config = dict(
    dataset='short read English sentences (LibriTTS-R)',
    arch='vit',
    norm='layernorm',
    norm_position='pre',
    patch_size=[64, 2],
    width=256,
    label_smoothing=0.1,
    lr=0.0019,
    lr_schedule='cosine',
)
Rows from block 4, named by matrix and row number. Rows with one number belong to one attention dimension. Each number is 500 + 40 x the weight over its row's rms, rounded and kept within 0 to 999. All counts start at 0. Numbers have three digits each. After the name is the row's rms in percent of the matrix's.
# q: attention query (model.blocks.4.attn.q.weight, 256x256), inputs 0-63
# k: attention key (model.blocks.4.attn.k.weight, 256x256), inputs 0-63
q.25 097:473486439518535474493461434530546499549459530582470539554552524439572544595439518481488465524524449494489517443438419507506525521452498490522489482497567527556519482573447526461502469453483570
k.25 098:603551506465538534464486529571487503478518521505452493516496449390441512598457555494500560513437493487494522512463478471474440427491478477555499531536523478482553528529448458531556463539564506
q.26 097:496572550533526444465580451481461484574549526496560518508521533522448485545499525433450506446531450497418518432509463470524492480512532508457555471432466517500484475474462559434457497494459446
k.26 104:360528581555433483498492560530490551422503488521517568483589532492488465509526422482428539465504476553498481490600429522499500562574450525400510468450453522513441506527553488519560476473556559
q.27 093:435478528524574537461414465433493469538517511485460550518474490484478507520522368462480522492552509500569616538469449453500553526486567471514517538536505469498487486427524470478538525498472503
k.27 097:524454510550493487534455461468480479471477521477510472560466529445527485524498483581556500413493421519538551474548488484550544565587487521453521429528485544492477519579489528470496562518507481
q.28 101:478519471489522469540494469482466439522514520510478510537528484526486457528502585495507519526464484503520483541489484570507509430471547516521421544511519498517531487515453490539513559534510476
k.28 098:520459529506452490455510506451555517477544606479479504517462448485505443479526513499487500489517533522496444565549507533556420524511470527482482558454601473511439571428574471530447473528572483
q.29 092:454533502599571496492483490449458485496532488460501501536526514431496476484466546503446525479450482568506467451461486420479454586435480528589466508577464561515504537515503459543514455507532423
k.29 097:532542475420484524482459587447543565543519485439485535500504471513458595515484485470496491518495469499505456468453479510561490492478537496508610484451533600495486494490491520544566470550509495
q.30 098:519555497516467519452406502550508455473516490500469464472585507501501498448513449494563508541493450540401535434546495532510463485561475493612560528566517476518455528482520562507535533504484535
k.30 101:516483528490461430530562459516517511501503493526454463490513479474564459501550452462478535504479447526371485521517535512438486475465488527558423537501526529485453456503534519597567556530509507
q.31 099:435510486491452530478538509512620525465426477546456523553484467508481603489540567494512448566558503534498465563429489452464511554527453504532447497537498507500483435513465490582542474521418508
k.31 101:535510442450570504477487536508430506474482497569486537491541486444436472505470530545460477536386529598444473481485516510559522433515478477562470489567519478456445547509504513520474557483501515
q.32 098:489588474492497494544504510535552475471509498503565531473468554492520481569551549527434489524503449428503515513499524413557500451448544514466459482500408528544476536497514503559560534478426519
k.32 102:483472494503530487499521514491483529448416457490557470468464483497565515519523462532535559532520527567500543522524516525513508526537488435423440524441508490487573496517447433504488456471482540
q.33 100:535506452557471440492521485515503508551426465531472515540484475504443528511504505545505495521545479495469482534507551489441497451563497530513525430535529479473418554500415471467561500395473442
k.33 110:483533481489579481581501531499525517468486546523483449520497461459529503490514465487497498466507531485428556475567478498567435464468467462551510582489543507506513541502527458576503490520470498
q.34 105:447505455524492416566485517507530487488560554482468494508579459533441527539565414557476477423505595499559455519486504508467484526501472458489512550491532435564527509520535512419516559513515539
k.34 098:502579460437443457450542512554477500463454518520479493480522483536520497506593478524489509539497474476517455557517454446504511500474479473489485524496561497473478463512446447547495471470551545
q.35 096:492589484439464510525478421573534463635471513514547514471512441519436532509452488530462507491581479464483450478498488525521490460521519428500518528562504434436498491489566552394472419507547464
k.35 103:524521464533493469454450513498558505472493516514510495509435540472499498452518510487559515494462407470440524552493562507512463491495585596538469550508465473468573513426601513478470450537512483
q.36 101:548496553499490483500404476469521482470481553472430463445493462529453504464523533454522525552479522541522462444503553462553459518547547463527450513543477516495464529416507490480489505475456496
k.36 110:558529538490451416462495597506482503532472477548450534529489453480531470424461499545363491501502555544488499481526555470521469508472475517531513527527475589544422517483465503537516570520467555
q.37 108:492493472529544488511473500531510542473465431521467465452539598499500497544533510520546462546475521511520502485518454545527472542469435518457384536455499465499483492536457481562473560485616436
k.37 096:514535431511506474485539496474521489481548477524489515425506518453510510579555508524479561474410477490457512495511555562492531522512528463534465512435475496433567535544466493512483472536558487
q.38 102:519498516486443495497486524501526526562509565526473492488445457532508512465536495486551514445598512468537472486464532452537490420473546490500499532500486550512468527512507493524479598486529474
k.38 102:517547454458469532529523461461533524500468513504509538536516592484454545539580589488516597416514446519492415479485492523564525525480464474524529584489501528550471500478547521536463493532494455
q.39 111:471591529508507521537537554538464505517465486480467437457449515473530518481511493521507521480484464572555542490479482463582543582490426572492454512514517487448523491492510465497444513462507517
k.39 099:508442503422489514519443504479382502513484465506507526533421519460473520444500564521507524508537481536444493522460565480428521479512538460514434464531455508509559496476600574439489454430455516
q.40 110:489441546454504572451491510469423503421529533507524491535513489503436467617483480507415474451474528428514479544514516499564483457498535484523495476428496501495467425498481518509464585528502480
k.40 105:508497498571548546518501482545545432481471485454499513522557487476448551417559512464534490534509549466567447422546525536438478528464511469548538425509563513547508540488485431520426530593471492
q.41 107:564546556463511427474475621506542399466523479481452432556524475456564562495485564541466461525462563514582540595538516403525521520464463545533531547515500498477506536479605487460489429519489465
k.41 112:491512483464470556394494413539410480507461534421453497530432499474504455467510503528499469575461463562549462463515521448485534482413543503463446476444483489502486486486441554510481616485496529
q.42 112:461498566478465515523537521529524554431511495490522457465584495562532575502495534544492532512514474526530491524493472468532557526452485460459490504569540494453482521473452532491564528535476501
k.42 117:550583550453542454458524426487493528524546506504493506510502509430488457377455483519445484413543493507458524484414594445483473540486496467491462511564446437496511514460479500443545510504535498
q.43 103:526518501510524414462542506564539566477541497515502498521518534528476533418574516500443502509485499485510476469486430498471520481486449501552541520461532495482501514479461539516531450578552530
k.43 112:513553406446458462523501543518521493516470520411459479456489440456619475500498554553490452528554455508576422570524568465489501466517489510526481520577504505479462485493499477479500471492426479
q.44 106:558489591471499540540535458522520491507527497525479481496537486525395486458516513402595507544535512420579492468489400520479509488524575462531494529451552503494521439445525487609546505428440508
k.44 108:529447477553508488515495505540503447537552432511535518543589514493470492501551398489463495502518564477546506555445461523466468552501543501480521506422571544450476543481485470564511503521506508
q.45 094:460450554443495571442419505472490546534531545519497541548536530506534593449458415577448557520425497502482551544464488487590512456526444448553512473536472471496460560544498438419468511522596577
k.45 104:510528508548535466482449576422475491503494496554505506544479541431539469505447433478488449491519553450444540514497466527426461473507514478431436615548558499462469487578508567547520478484475547
q.46 101:521473520467544518521550485479542535511471521462526484534521416502477532532495462496501519421457539458566450496520567508501536483460432494519555568556492534481468536470521570562499536474524494
k.46 102:494466528458519554490513477542468510402424478543511490477530455475539482447528481488510512492536560526474496595468532552545510516546451452548479465574510542446459564518412540449497454516445487
q.47 103:497468449405479503546525512562529519493535531482529485531481444473463501554428471527541418514467475526504522517580572499462466577539494566481543505535501514534516453531493578540493527513497485
k.47 100:496454422433463438482467506512532545459529513478517470463452530476448472453545506504478454479502500501498441468529480472481579503478533514512519499588549475530438597485521539516528469505499507
q.48 099:541454568491452546468598522415443486427553517463547494584528421477435504417555526573489519434474453417518497548507484492487504502514419471594550561540545471442467460428534480530397517559501512
k.48 094:515479500550482512476470542481487562469471447466531483522473569556510476476520469610495514457509528500405543493442383481545477486563532455461567528488529501473506567619467462492544451573498491
q.49 105:501477554451500535392529492516481584460527486455530571572459521532446500474594520507477392482472484527519470484490501510571505494492436509505477504514565512478545463589435521529494552540487491
k.49 100:430516486539559537485453552457503508502449510498498550487459481504538500536511475566510458463555506477455496376473528485490479593502512499522449524515438480528516559474437509548442470519409477
q.50 097:451532446452537447426451534441455488530500494430556504541503473484439473473579511466508468461559519576467403504498462498495405566508505533513462515486495605455482545454494540541481462550506474
k.50 089:469450487495530480525482513459479530520501476459537505527489528471499475553499391512463444502516450547523521464530462460470539537501544481429546462522502548594483482497573512457430519486506447
q.51 094:553491520494508488434518544571594465425548503487547504471532490481510491476520482492536539496601538500441510556533570497444503496521567551483501492461513475434534542480554595470472510568469481
k.51 091:452464519485539426490498469498451485493559564456525472490504529493457554504492514466525493521494487460468440519460554511606595509528494518481519472561481482554563507438520444498499548544550438
q.52 102:503500465459414534541502529488506528488499492449522435435523446499438478518537538476493646537509443551524498531560536459535517503477444439435460529486535515504524474495495491502542484467504524
k.52 100:589436489514382525497581524445481490421428478464509520458475520470527506434461513493521496597417498497490428425525512480507527472473428434534472479445417474501484541467544453515490415516527484
q.53 100:470487510418464479467577512468522505560545525498570522408466468480517528546481485439553527523577522505464475474510551504553422513500489490502505475454478518517533487447526427535477490458561511
k.53 099:473499543442473487439573474507503532518506448469603581466552554552544563517465506525447553440485490574471540482548522503527484448562501494562510568501504513474484480505547473544505509428543447
q.54 103:444535502427430480481523538482513525581514489497473465434556542473545515490507561533462441508546514515431414500467528528492504522457548449391440522450531489543556530512482583423501553547490504
k.54 096:521552505537508518542512515511532546535527558484532420518501519480508468487448508515437462542481500586497471546476577516540438503501497476501456470520493409471536493460547496510440501517459486
q.55 105:480447535476557449453508503612489526470544478534474539489535495543480505462478431558498534488512565591513473534522484450468488442517462485570536451513484469510510547448529448538510482493456521
k.55 106:506458471526531485562483528549440534491533506520525473526540520510520501514540552533476495479499502447490545504461432496506539446475528514482494489467535479454555479517522498530527435484488540
q.56 099:492519493532473503552498584526523492537439593519501509544441524494486474521551456531541484550490484457498458533449501484536485406500598497538547482493454596574476508521502483494500549493504490
k.56 100:522536605489514472468504516500470454524545473561482503510512495487453480452420503453407455543483502543516452481536462536452483551532509498414542472533511487523424502466458530531432491533532515
q.57 103:450495607448552454460519437474489452513428494443540503513503513411498498481551491543522529450525482544468475472410482424514431530513556463535512416459545460512531473581522514558524503473575500
k.57 103:450473532529502496540559411480505543560561499507480544529458522420522545536499517447479527502520557473527542455495421506558515534496534459469498516471554548500455526548520535505527505507496574
q.58 102:456538533407478451472546521568507443456570524488438489559467493466448532539474479471479502551487509482527539553550463508488441570507487466490510493476521551455380498475531435506474584499423506
k.58 109:552466429523484469514476435555538546447547487541546483480502557506453518467451417485524518460478498534548492508531489482507457458569506543465459489465526479494439446554551476502438562451544528
q.59 109:496464494482488509481447471559477483518424476493478498470504471537519472414568484448460476507492459524538558514521482482557440518459539488549465516499527563511504575548393474510513465467441470
k.59 112:502485571495487451513499500520462459502475506473454502496516480428544484546430450511488486496448415497543464463475474552533529486467551446493538496477513480593499493511483528512446486515481486
q.60 106:430508469467379459446478563409532510562474480514515460453514482500588526496475526594524518540539483493508513579456523450570546471494531478516513527506484501535530529504478529453585552460531532
k.60 101:579425388523474538429477524552515566492492479507536551520526509508513545505404482491509449510474475553466521520519502472491620480520485476460467473581471517513460531500449561474499532463510485
q.61 103:452527512506491483539541478458473425453493499519542473551600438418544476516476458507540541484520450419556522495453582527503468500527507500589487539460535541466512477530417443514530479440549509
k.61 097:582508428494499480485504511452487472496483499456516488495512547486494577508466481490490485478463496461525513423488474500581481508546469495483557513484480544516430520577468457474536501497513482
q.62 099:516488537480513513490433511459502521440501449430518477529544582509524547509489468442513499466565497437517478507518447461527496512530519518455481481521462547528577437497517466445409465488555589
k.62 106:557421660508531463517464502491483569562510486498539489456520477482465596533539518560482516468560496500550490510558536476510468417495556547546469482506514519496486506534485499462465547457473548
q.63 105:466536533519479521444519490482418499521544511530547495537490468471508524553503458469516491459516500517529502557442391456550494504452561504425522584466499530453505511476540497546469525463443558
k.63 101:540413505515475507494516517469532527461536513486407569514513527538487511517469499476517517484498602508525464509503566441485493426476520560523532484498449490461524488558570549483585566438536481
q.64 102:463569476460459504479474502403438505532545466488487536533475496520525495525520544452606527515472495467496447431518520505503477500501538489451586521499506449525616443415518522455504526539536389
k.64 104:558495469488467574501495449492470549468546471452468462442605497509509463497452447487581490490500480451475512454534478463465596495482507507459537502479515464481579481509550583507434497505626514
q.65 100:498475544478527504501482505536500491530495480519498540521542514485548467548432528516508501535524531559462497545548462537444471491564567531543543466434507497457490525471471479485520530447503511
k.65 099:438465478530535536608525512540510522583432566440509449473466505573510531512490540529550494536514471510534495498515474482472464505540571472487444501471518521537481391503470519497556463505499547
q.66 101:463472516503428478476563479477471525467523467466498506582558436514552517524416434549480514467463516446519518484549553472493555528471511566483458489515462521501537487487544477551599486538455530
k.66 099:487520536447473475485443481458472449536558462533494528522535518480510507431538502545494454474521489457554450524527527550559487474554482512489537512477546542596458448487547453474478558540492440
q.67 101:553582427454548452500455514529522454532509486415468467459526475480465619527511522540543559474579490510472558495510486455454541470450549494467453466458538522481496578453478590487481510495529604
k.67 095:579470510486482531475554426514509444521494549506527588478534477491519453475501469417551491451564477530525507525510569602477479459514478518437510492593435479501500492522511484499529452472541491
q.68 099:491535573484442504494490534523428511448502494528492457494497506540464542494503581434498549530428467504514522510537498524666492419528456512427517415467474463562467488505487488492536449508502461
k.68 098:524498511506487418498475443563461520495547462478479517494484538523405519512522433496458468469519511507464478459480433466464482450493500579522569496589445573495537505452529530524512438542420491
q.69 102:540530486464574465507470509478463569503510502471473491522435521520564455484445415494521562558444521587496525539527563497514464451461510546453518529577535573471419490493484453487442526477497544
k.69 095:457440525566514445488428535544511457483596510441486530566513448498469509433524536473517505515492557440432496491478570543540490494446501549467533528524555554544521533461488483573517519476577510
q.70 101:498503475475486527511549509610423517574555477495443467458482509435477519506575481509499438528577559510487538556542524566549493490548554510460509525530437513498521490508480482470485507561480492
k.70 099:533473486534488564479499481499477389493489530458550501521470551480479563537462500527556471525513462550567487568522528522564438497451507506528449482488499542510424477555573524475523509441443492
q.71 102:521484426456497481484392486539503499513501509517493523509456471470527456528501545485544532553551461479463559538511444507553537466456521485451425475555527557535567466434503493486466484561431475
k.71 106:449561473466509514520541492503481466503495509419523490432515563486510527539449443482529459508469459537466460454532507548554535427537431525488464474434461527548452509488530486550506468507457480
q.72 111:499460491515524459493467576453493497503527485465498457527467546486513488486517559472470523547480535486553489509500494556475553498441514604391540479545517493484514574514469479483485551498436448
k.72 107:450532494481577651443488457477538417491440508533513429575489492465554526503534507480514507457512520455474523490497465513457467530451558505578517546538496430519547552479490483474426493477576464
q.73 100:485501550519556552419468474470511577499436475467449451517463427511540505487468471497423492440464553562542604486505463506525510490493560489516532531490438559441454456517507549459441509568558444
k.73 107:465527503449521529435543479443452504561488483475512523555496483509541498473551484455512516450462492456546586498540499478556465572484457567522464458444504476520474513473549495482446448492576512
q.74 110:555514495515554439491499567566506514521538443555490482594473530485512498482510494464513532513526455527513517533502445399555571510483585477471497506483483478496546510558454470536526458453483500
k.74 107:501550515546471496478513521492478523487460463472552531501536515513525454594496420492493481477476461507501473504505519544488549477540499427478508501483500599527477507513462538519535489555505482
q.75 108:454451508501521421499472590448506528476509487515514531526525515442559517498480549559569510523496470579510522511475476501501457520530526476512442467489480542470491468519495502424487449524434447
k.75 101:480508552458552514436518491520485494441541513467472534535455500411475553467513537516440539475491512504483524525534491506497518433493496540494498481523551434469516537420495439550523489486511536
q.76 098:542534469530483497558469518396479496512517491472515513525497544525543464532497557485528465566483458523539450552527442458502486490504526495499441465569498523489534513466573510523456464455443557
k.76 101:461550464481527592503488540489490526483462437538535465512505462560525567481522516482499521428435516519482497481534535476463476540497440562476542485429486459548454445558493547501601470458490547
q.77 101:450511494502507507439497479518495541544509495547539470514493454495519511560573506524478572514464455443521453481450421479508510528463545404462446471533519537410485428494476475480495456462465381
k.77 100:412535487451549499493488612484526506514518523528439490429467605521486486576522501462532511456476489490476487471546517562516491526439507502501503488453484482507611406484485500507422460583508576
q.78 096:574514472447524488532495491486474454565575513561500447492539525518494480490513488445530529517419564470537538475515538480516508455487534491522545519442451514525456526438522458489483480514558488
k.78 092:482441487472534503531488478508577515478440430454510509508514575515488497500475534562541517474557471538540531524476479531517542474492473501538542520574496513441529419532504431487443439453527455
q.79 099:533512466421490506399515565472521495507486568510474517519492531569557477548498513561492459546510490508527419432558552561502479502503491552447515572528498425492501518550492486448577519618495560
k.79 092:487478539545461511578417472518501591506447438516521515515454456485441445531539572429497521482493516430467462469464594411594532497442490493489476479460551503448484527482496490576556533488538511
q.80 095:532423472495436419541509531518524487498519525457422432561498504506465507490532514512494553468490432483430504471507483480501566484509500495578463540491519531543511590446495434549451428535435444
k.80 101:472465511544553499491575526516555470543504544385588446568511543492472421451386562508460461500540549622526591501486484473495451498475511539476503462479475517532567555505447500454481513442490443
q.81 093:497502493511575488468518432502455614482521527440495462549532522532538486451516429525462489520570546489576448533494557480525500496443468400449497398435469509515470432368497462431489547510481478
k.81 087:484498494529479490465479532483516419507526536495517521463500422579530556548531466497479437506578538481488515453400480491524494484561475495506482478571544467478488515529548446471493539520497587
q.82 105:511449480511529492470478443501403479437502479538538538490436491536534444485434514531504518547504473575511527584496416528424502535448448519527450496552529412539487485459477517537497472517495484
k.82 103:457496577554517514527505572454511487444511442521493471550461500548468517501537539513542501519478523476516490477493522589513511535546501502544571553535531512460539444462491485498516490506505492
q.83 095:591514502545537427552548520443525521512523504538507495546553477501485521508572556544490570475502453499493470445505517506544496546433526541573521507485476493473519531435527510477509412468573474
k.83 094:521543482604480554512400527566521530446485537558500456483490592484528472521426485517489466438539495464502539439523460493492483453492447531497465533549433510504436504469503467394478456501517507
q.84 095:576538566483464496487565488470494539504523545503547491521496383473442505404496491517523522537526440493545479452516495502578484573519472438603505431522561512577524487445540487566475500528535497
k.84 098:522500558557491508553453581534510421476485442534513504503464532504494521421517553489497439446585509515506543505508395482437523490379494496471426451496478516564511528524512501499465506486546504
q.85 097:468478494469435524490537581553490431476463515434505467505490508491477506458457467494520451495471503475517549470477519464522513518560470422561470440492564488616466512479423503503489512476426459
k.85 098:549407523590485430536464444479478494464566453527547548468466546491532503445467423476509524541531512487535530472549502533547516484452532539469516498471534508454582516556473501517511465464505471
q.86 093:487571487491458529503483428501510492472564522521444418522491492540508519487466471558508524467460534556485532416576477571522544544491482528467509517477488545496398471611546504489532562538544514
k.86 092:567469480438532527551527532474454517566429515526500456456427488488537504490493519504512530487497509520501475524506502452539532469520484553524456443532469433539515484517557474428565496522522511
q.87 101:533496524522485509512459456506476524533519562536462421466413520517504526430441462503524544523472529474395562519507505486579548469479490447444482524497505486579488523580488495543494475479532493
k.87 099:508474504426478507472479478521505484565455503441419448548539533529491512466566502529603401466496485510419463448457498494458484520528468538489534501428492481418466503460536491544541477447445546
q.88 101:513556470523520484517583554451556480521479450472480547455537552507532561472497463492456546449396531555487394568504501495505538496463449579503508507508485440569512519562487395487541556540466507
k.88 104:552473573442585518489506481496429609526517525464483509480482507498574476497368485498535513507479466476562490478445450475489492491520556445502515506482509554432456509539482478549502480500551560
q.89 092:446478536531470539534483523478518529483520523558476470528517523491442457425417450458534497434489429411423445542551531438545531475488462537566550506545516503448448449542532518488479480501571490
k.89 089:472534524529462483435505400498571618475516476496517457550477469515478512438450499492471499483557544437529471503459458554518514590392549479558527484496505533539486565484464571515497552510478415
q.90 095:560490486504484482519517544485515465534507516560484511425546441604528544516491468527515437471565439554550449542564507504519504523467455464503539480532516502457493451510514571486584439556554543
k.90 089:544572377484481517552490427524530517481494467499478455419473495502421518502508531523450639475551424443499507521487515443509415552554483553511513530478511487538507444474474442448532567500425495
q.91 097:454552465416548543443526504563582459507480561466505523503546537470472492591550518495455499468498525478449592450452518482437486545450512467523502519489484507530531512511510523436486533464572444
k.91 102:526466505503536525444500546494442528449441448564523524433503553468425510496484510474464481556442485513559475493440442524549550489522509536495443518496569485460532533534524517499530472404423508
q.92 092:521527444528530458486471477444522518453501531466475463449497610535548487504506509553525417507583521446437482509474480555494517490529560561595512526475524493525532454490465522530470544506513499
k.92 093:454453490535531524517471513531588508490552500519535459498501536476419523489501514510491560491448523506462574547485549486571415494448539513472530532512548444459492472521485462420460518505532458
q.93 098:522518571513584441551438515572487490531541482468483520505520482512522529388551530503510519481579493503449489514501478513493525547455424534548484547556478435507512510480476455484518426499419527
k.93 099:585505510465482508517474573460474466453471509477488531491422520534545533513496495499493514446520487386483538540501554526512434419447456455495540509487544553507444463468476496468485492534452512
q.94 095:419523499437489472446457575426492499454538462513448551576530515519534404535510517491518464484487480578512533557491476517538502535497506524516546482474383512499533476552542551483446443495537510
k.94 096:412568541534527450495490406569520457535430452529506472478472388481585496502371406491430523493468495472459492456508492483517512531534529535502501468528470540471503453471535522505554560537408535
q.95 093:520522474518513463470483540442499500560525512500467548510509481549548573450513517424513462528566511479462465523488551506532474577479530485507445502485462496512432509530553494561548495497523568
k.95 094:455557467495461416474526411456489569524416535464452515477542468491507547506550450508505498459433482523520549493490502491430575482484503504535508502529424491502514519479544484516499567461451489
q.96 099:527530485420478553523573505486528549490478476503503503482427490461492487565499490514506467469500549504486458424472558465570467476516423466401489477494520529499489429536488543518570509461476479
k.96 102:501476477492526586522551518484457576571507519508394467529502510466542419456464518453487551479504521549528525497481528497558442482498489495507455461531518493494449487525546562483436467492521481
q.97 098:540583441554510496611546450544496549493522463573505436464488459430530526497453480487542480451494555511553494402496514505459529389411534498492488461510470484506534521549489462502476505547476464
k.97 100:486588497579452489502490527462466463591544511474541457487512454483546485468513493564542518510487508512522538498549482541487459516537544519532454466508503488580472498533544552467491534446571482
q.98 098:540614523502469518486496483455526512496434468419540449561425563474447487557483515520464444543483514617515499595470512489502510467417460474415527452549442517491530446505468525486532507540484477
k.98 101:495474487565412519447437458520506551561462516505482437532546476515501470522503555493513496509485504541540488504508492522471459514536517514525492417534518439435454552463488474434502474520534483
q.99 099:460491480452509502525521570451533455578505436491490513550385526471429511471500480561473514479446552466495482554475503500491513512535519497446493504459488544443494476512469471476466532389453494
k.99 103:506499426470532532473469527544499458472500541580424545489521512461486525473527463506523502511515494513509508455508498529448460505509527423490473468542482546466564473538553483375494502538485544
q.100 097:518477500534507571494481431462485513473487515435519523411491548505447522462487474451478521520537533539505544557495538462545550550476475510510504476492503507470481466543533458514494508529595483
k.100 101:419603520563522503478571456488526529512507444468514549507489516457529530525498462444505507481454541446495487534520518418509492524423494528597536534482507440494550485546507494500466502482417532
q.101 102:420445549588537509530502465444518452501483451520482510564525480500515479518441610541528575511588502489470457585450499499531559460531503611423485449510520494510461554495523433493457557541478533
k.101 099:504472547504512466509510443517544452458477412480555512544555454530541441482511387560515464531579514493523506555552460495460537556511535524576482519416525504479546546447552532477475555507499546
q.102 102:474480468489431545501451486561430498548559470469516464448490559502499549531465551519467555456497509476472464524526511520574523531521514476493499491493476403529459515548500487474449466492470407
k.102 096:441503445554510462546438387481499476503516447546468448435501498463404523529471440573531517509580413478506473513496465466505506486484579420449546582503469557545463485511585476467466533510575466
q.103 098:509456448542464471511538492484500522498489562447509517538509490472475489490495454479514487526507536469519501555528469482512456506509474500538436436563533524467544553449499476467467509550538597
k.103 098:521496566562461484541524511504484513450496481540496430422533489540478454509505539475532475542502567536535439467494378462526465479523490538422544532525549528451491528515595455505546515460496519
q.104 109:520496501531563534508439464470401485494506472506558468477544544428512529508492493475588548568521535471459504545551494536464533494514483461470500466553510476529478585482452499508532444521504492
k.104 105:443541488513454356473483468555540477476523538439501480527522581471517540560467457511507479452557532491558506482549503436490525566556456514448487520520473438609531446529435532476498602460508458
q.105 109:522516574507546469446517465471534553557465525437446490478496562560505564526511480514488490450481557501572495483446487406494436558445513546572537558545507482474461473477567504503467501469424432
k.105 111:490475484537434506527487541500490490386532447532567523430512484573520529495481509433497460495506535504490471517538483598464379475544505514541473455480571449449573488453453482489433441473554510
q.106 115:575479500554454465563530532547552500540474504489423461482567484489549493540440520537536493485492532499569491580509486569505458492564449560539500495464553523479443466457545487462521450517491497
k.106 116:500512522415500529503482447498511493499480510541500502517475429561480395508494483497465492439521564552478487503557511492429356534485477425526456491452514367457473512582499449492505502472587474
q.107 099:477468532469562497510501495474515517545444500511504417560495470455577484519574542531504536453597448545559491537568501549584463579512533488555519458531502499501493465555524578551518508452462425
k.107 099:501576505515496494537507455560528450449479477528492502525535588512475492497533506525447515513419503533495516535438492489502545509502530481457482539476447523560541436491436548577532467524438502
q.108 095:494495475395478597479511476482516447456466525493468582485513484563498483490474478501496515508570472558484530516573499531524481524466527527551450537522573518474476430443469527583503467556448465
k.108 096:470569550511440457569424503443528510454474485483584500498564465474501540503518499509546524450493492493526506470526466505497505485575497550491462509554476561520455458534526501518521530481467511
q.109 099:446508521509428474426486548544471529523532548442447529456480486498494516520492462556536468565508525573474550506463574494457484527454516395460546603490505518506569540429479460489546493484419495
k.109 101:493537472510554380500572454460477465512578501517508456500577533476481423530512452530480498473547563552517545498500532511477417544510488482485501523440490466461516491556495515563484451525465559
q.110 094:465477476547514462508500485483449507492517463543521536541488472462543484437514486518539532512541490465559565528493508487487485560450510483546484459511494453437456446471541577514460496454481523
k.110 095:475535456553527513532515543493479421502465438598465498529498487513476429509554474510491461492473461425470525535493442579538455453558492501517456548581504472495502391506517483501509520552532538
q.111 100:558430566518531447477578455520518578540430497584505591473480512537507567544463560473482445487497550418480607503583538509466465531599493508453542490505441419550520439476527569457470544553427468
k.111 100:518534410472548564498526446532520503471559530580408473517520543493499529501503517486503541524421409466506432526493434485468445443523515451497516494483485522509532490499489571496471532500499553
q.112 100:476437530468456420461524512527478514493517506530498535497511455563436504537430495498433422495547535489446489521529568505452542464438542506470488497443456540486500526483501442381486480490486453
k.112 095:507486442491545538533558457484495522445481431558420518542506492512533451477448432527555443571466556482472493439454580498511486437379454456519494456568439531570497482496439437465545483499492459
q.113 100:456472512483488422477540480527524526490506529530486532549515524519533527503496483428533426491510521485498466544514534475574520560422467490476571440476508494473552548511465521535446580625464539
k.113 099:472498504508439475467481492449452538430490518543511514575525483500544444539530433498459494492477482390532547526522385541438459393458512504538483562579526503530482507485565471420529503501549575
q.114 102:447585464486471520532474484477485501526515577491432522503474415543528494518517533555526515507475520576574503520500544606522455479439473517477442537449484480510496458570512536413535550511552553
k.114 100:521504513457479493436440467537540499556498456499506513538505490574434542540462501467549564525483517420529525469470617444517529496538526477544486520461447471504495487512458496534532494506527485
q.115 090:498484488546470436491433484541528470527487478439486478500462486456493535462539517502453440574505508499515548567407488570559526572476608500429492445428479481519470518432439562512445428484526562
k.115 089:461484536494526415491433571476570465491467479441513539382531530417473434486530519499432499448547534527471483457515540524574476481557544544587485555509458480538568530538575515481480528467516498
q.116 096:518498481542479465472504541463476500545391524484516521456546563479529538512539477497408538505451501503448475491504492516509489494468532599515494510512399448515423546500483465463479498452498541
k.116 094:442512500480470500488471468562492463601527528515482478532518557518511528501538583518579434476480515497492483510453496483493537493484535500509463519471558460502481481446493499437462573498483474
q.117 092:444484443473443458559553502530495527494480460522557474500505539428455469512528466455529525439446476460499499461512455477485564476475457469532513468470531558442515447514514492486460472556525509
k.117 093:560505504558551575480469578458546472511570476508528450548494498504467489488444470504488449470550492487459440509542487488537441511476539536466434497599537475456473461486409486511411460524456568
q.118 097:512491550559552484547513483493441476556546525543541475544491509560509465431513590508479495555480503525511521538554490509431502506479473521548514508556439490530505461533510513510531462524472463
k.118 093:539448428465535419443511527545531486535493431582529481472440495510470515493486471529550500474437466544500480486470515538435553503443455499528447460516497518563525494534507572493510479494511440
q.119 095:504497455490582405433500516557496496503524513493496456525499525541447559558515438526554507519634505483485544567478478504453515466444533513492485499516512406441435459479506525492461488441450529
k.119 096:508460412441412477516494473500483445501478506460593442469486529565474485506528483544456481505517504501405484458458464573541532523535461539537483525499524473512534487476499445480456556496438490
q.120 102:490528500491417525576551491543545431435470546515476504491527431414570513487493486501574504499440566501521438452448459585519513487500542473435479482472498548464547458520498498499612529495445507
k.120 102:506438520521583461510482519491456507538400521459484588449518534513435546514531450498450531493539446510623558489573481479560462481550582528505484479524467475550514513507493527536476509449486489
q.121 094:555497559470492549554566476466492454548589485520477445425548384503473572468527475480522497512565504523496526543553495541503461451520529467549521468468537501538462410469408596481570544428477476
k.121 085:569559466533494499554423527545516507449510491522495434480489553483407439499556538564435494436508488502557402516482567508526508491499418442447453503539516485494506486509521490473516503526449541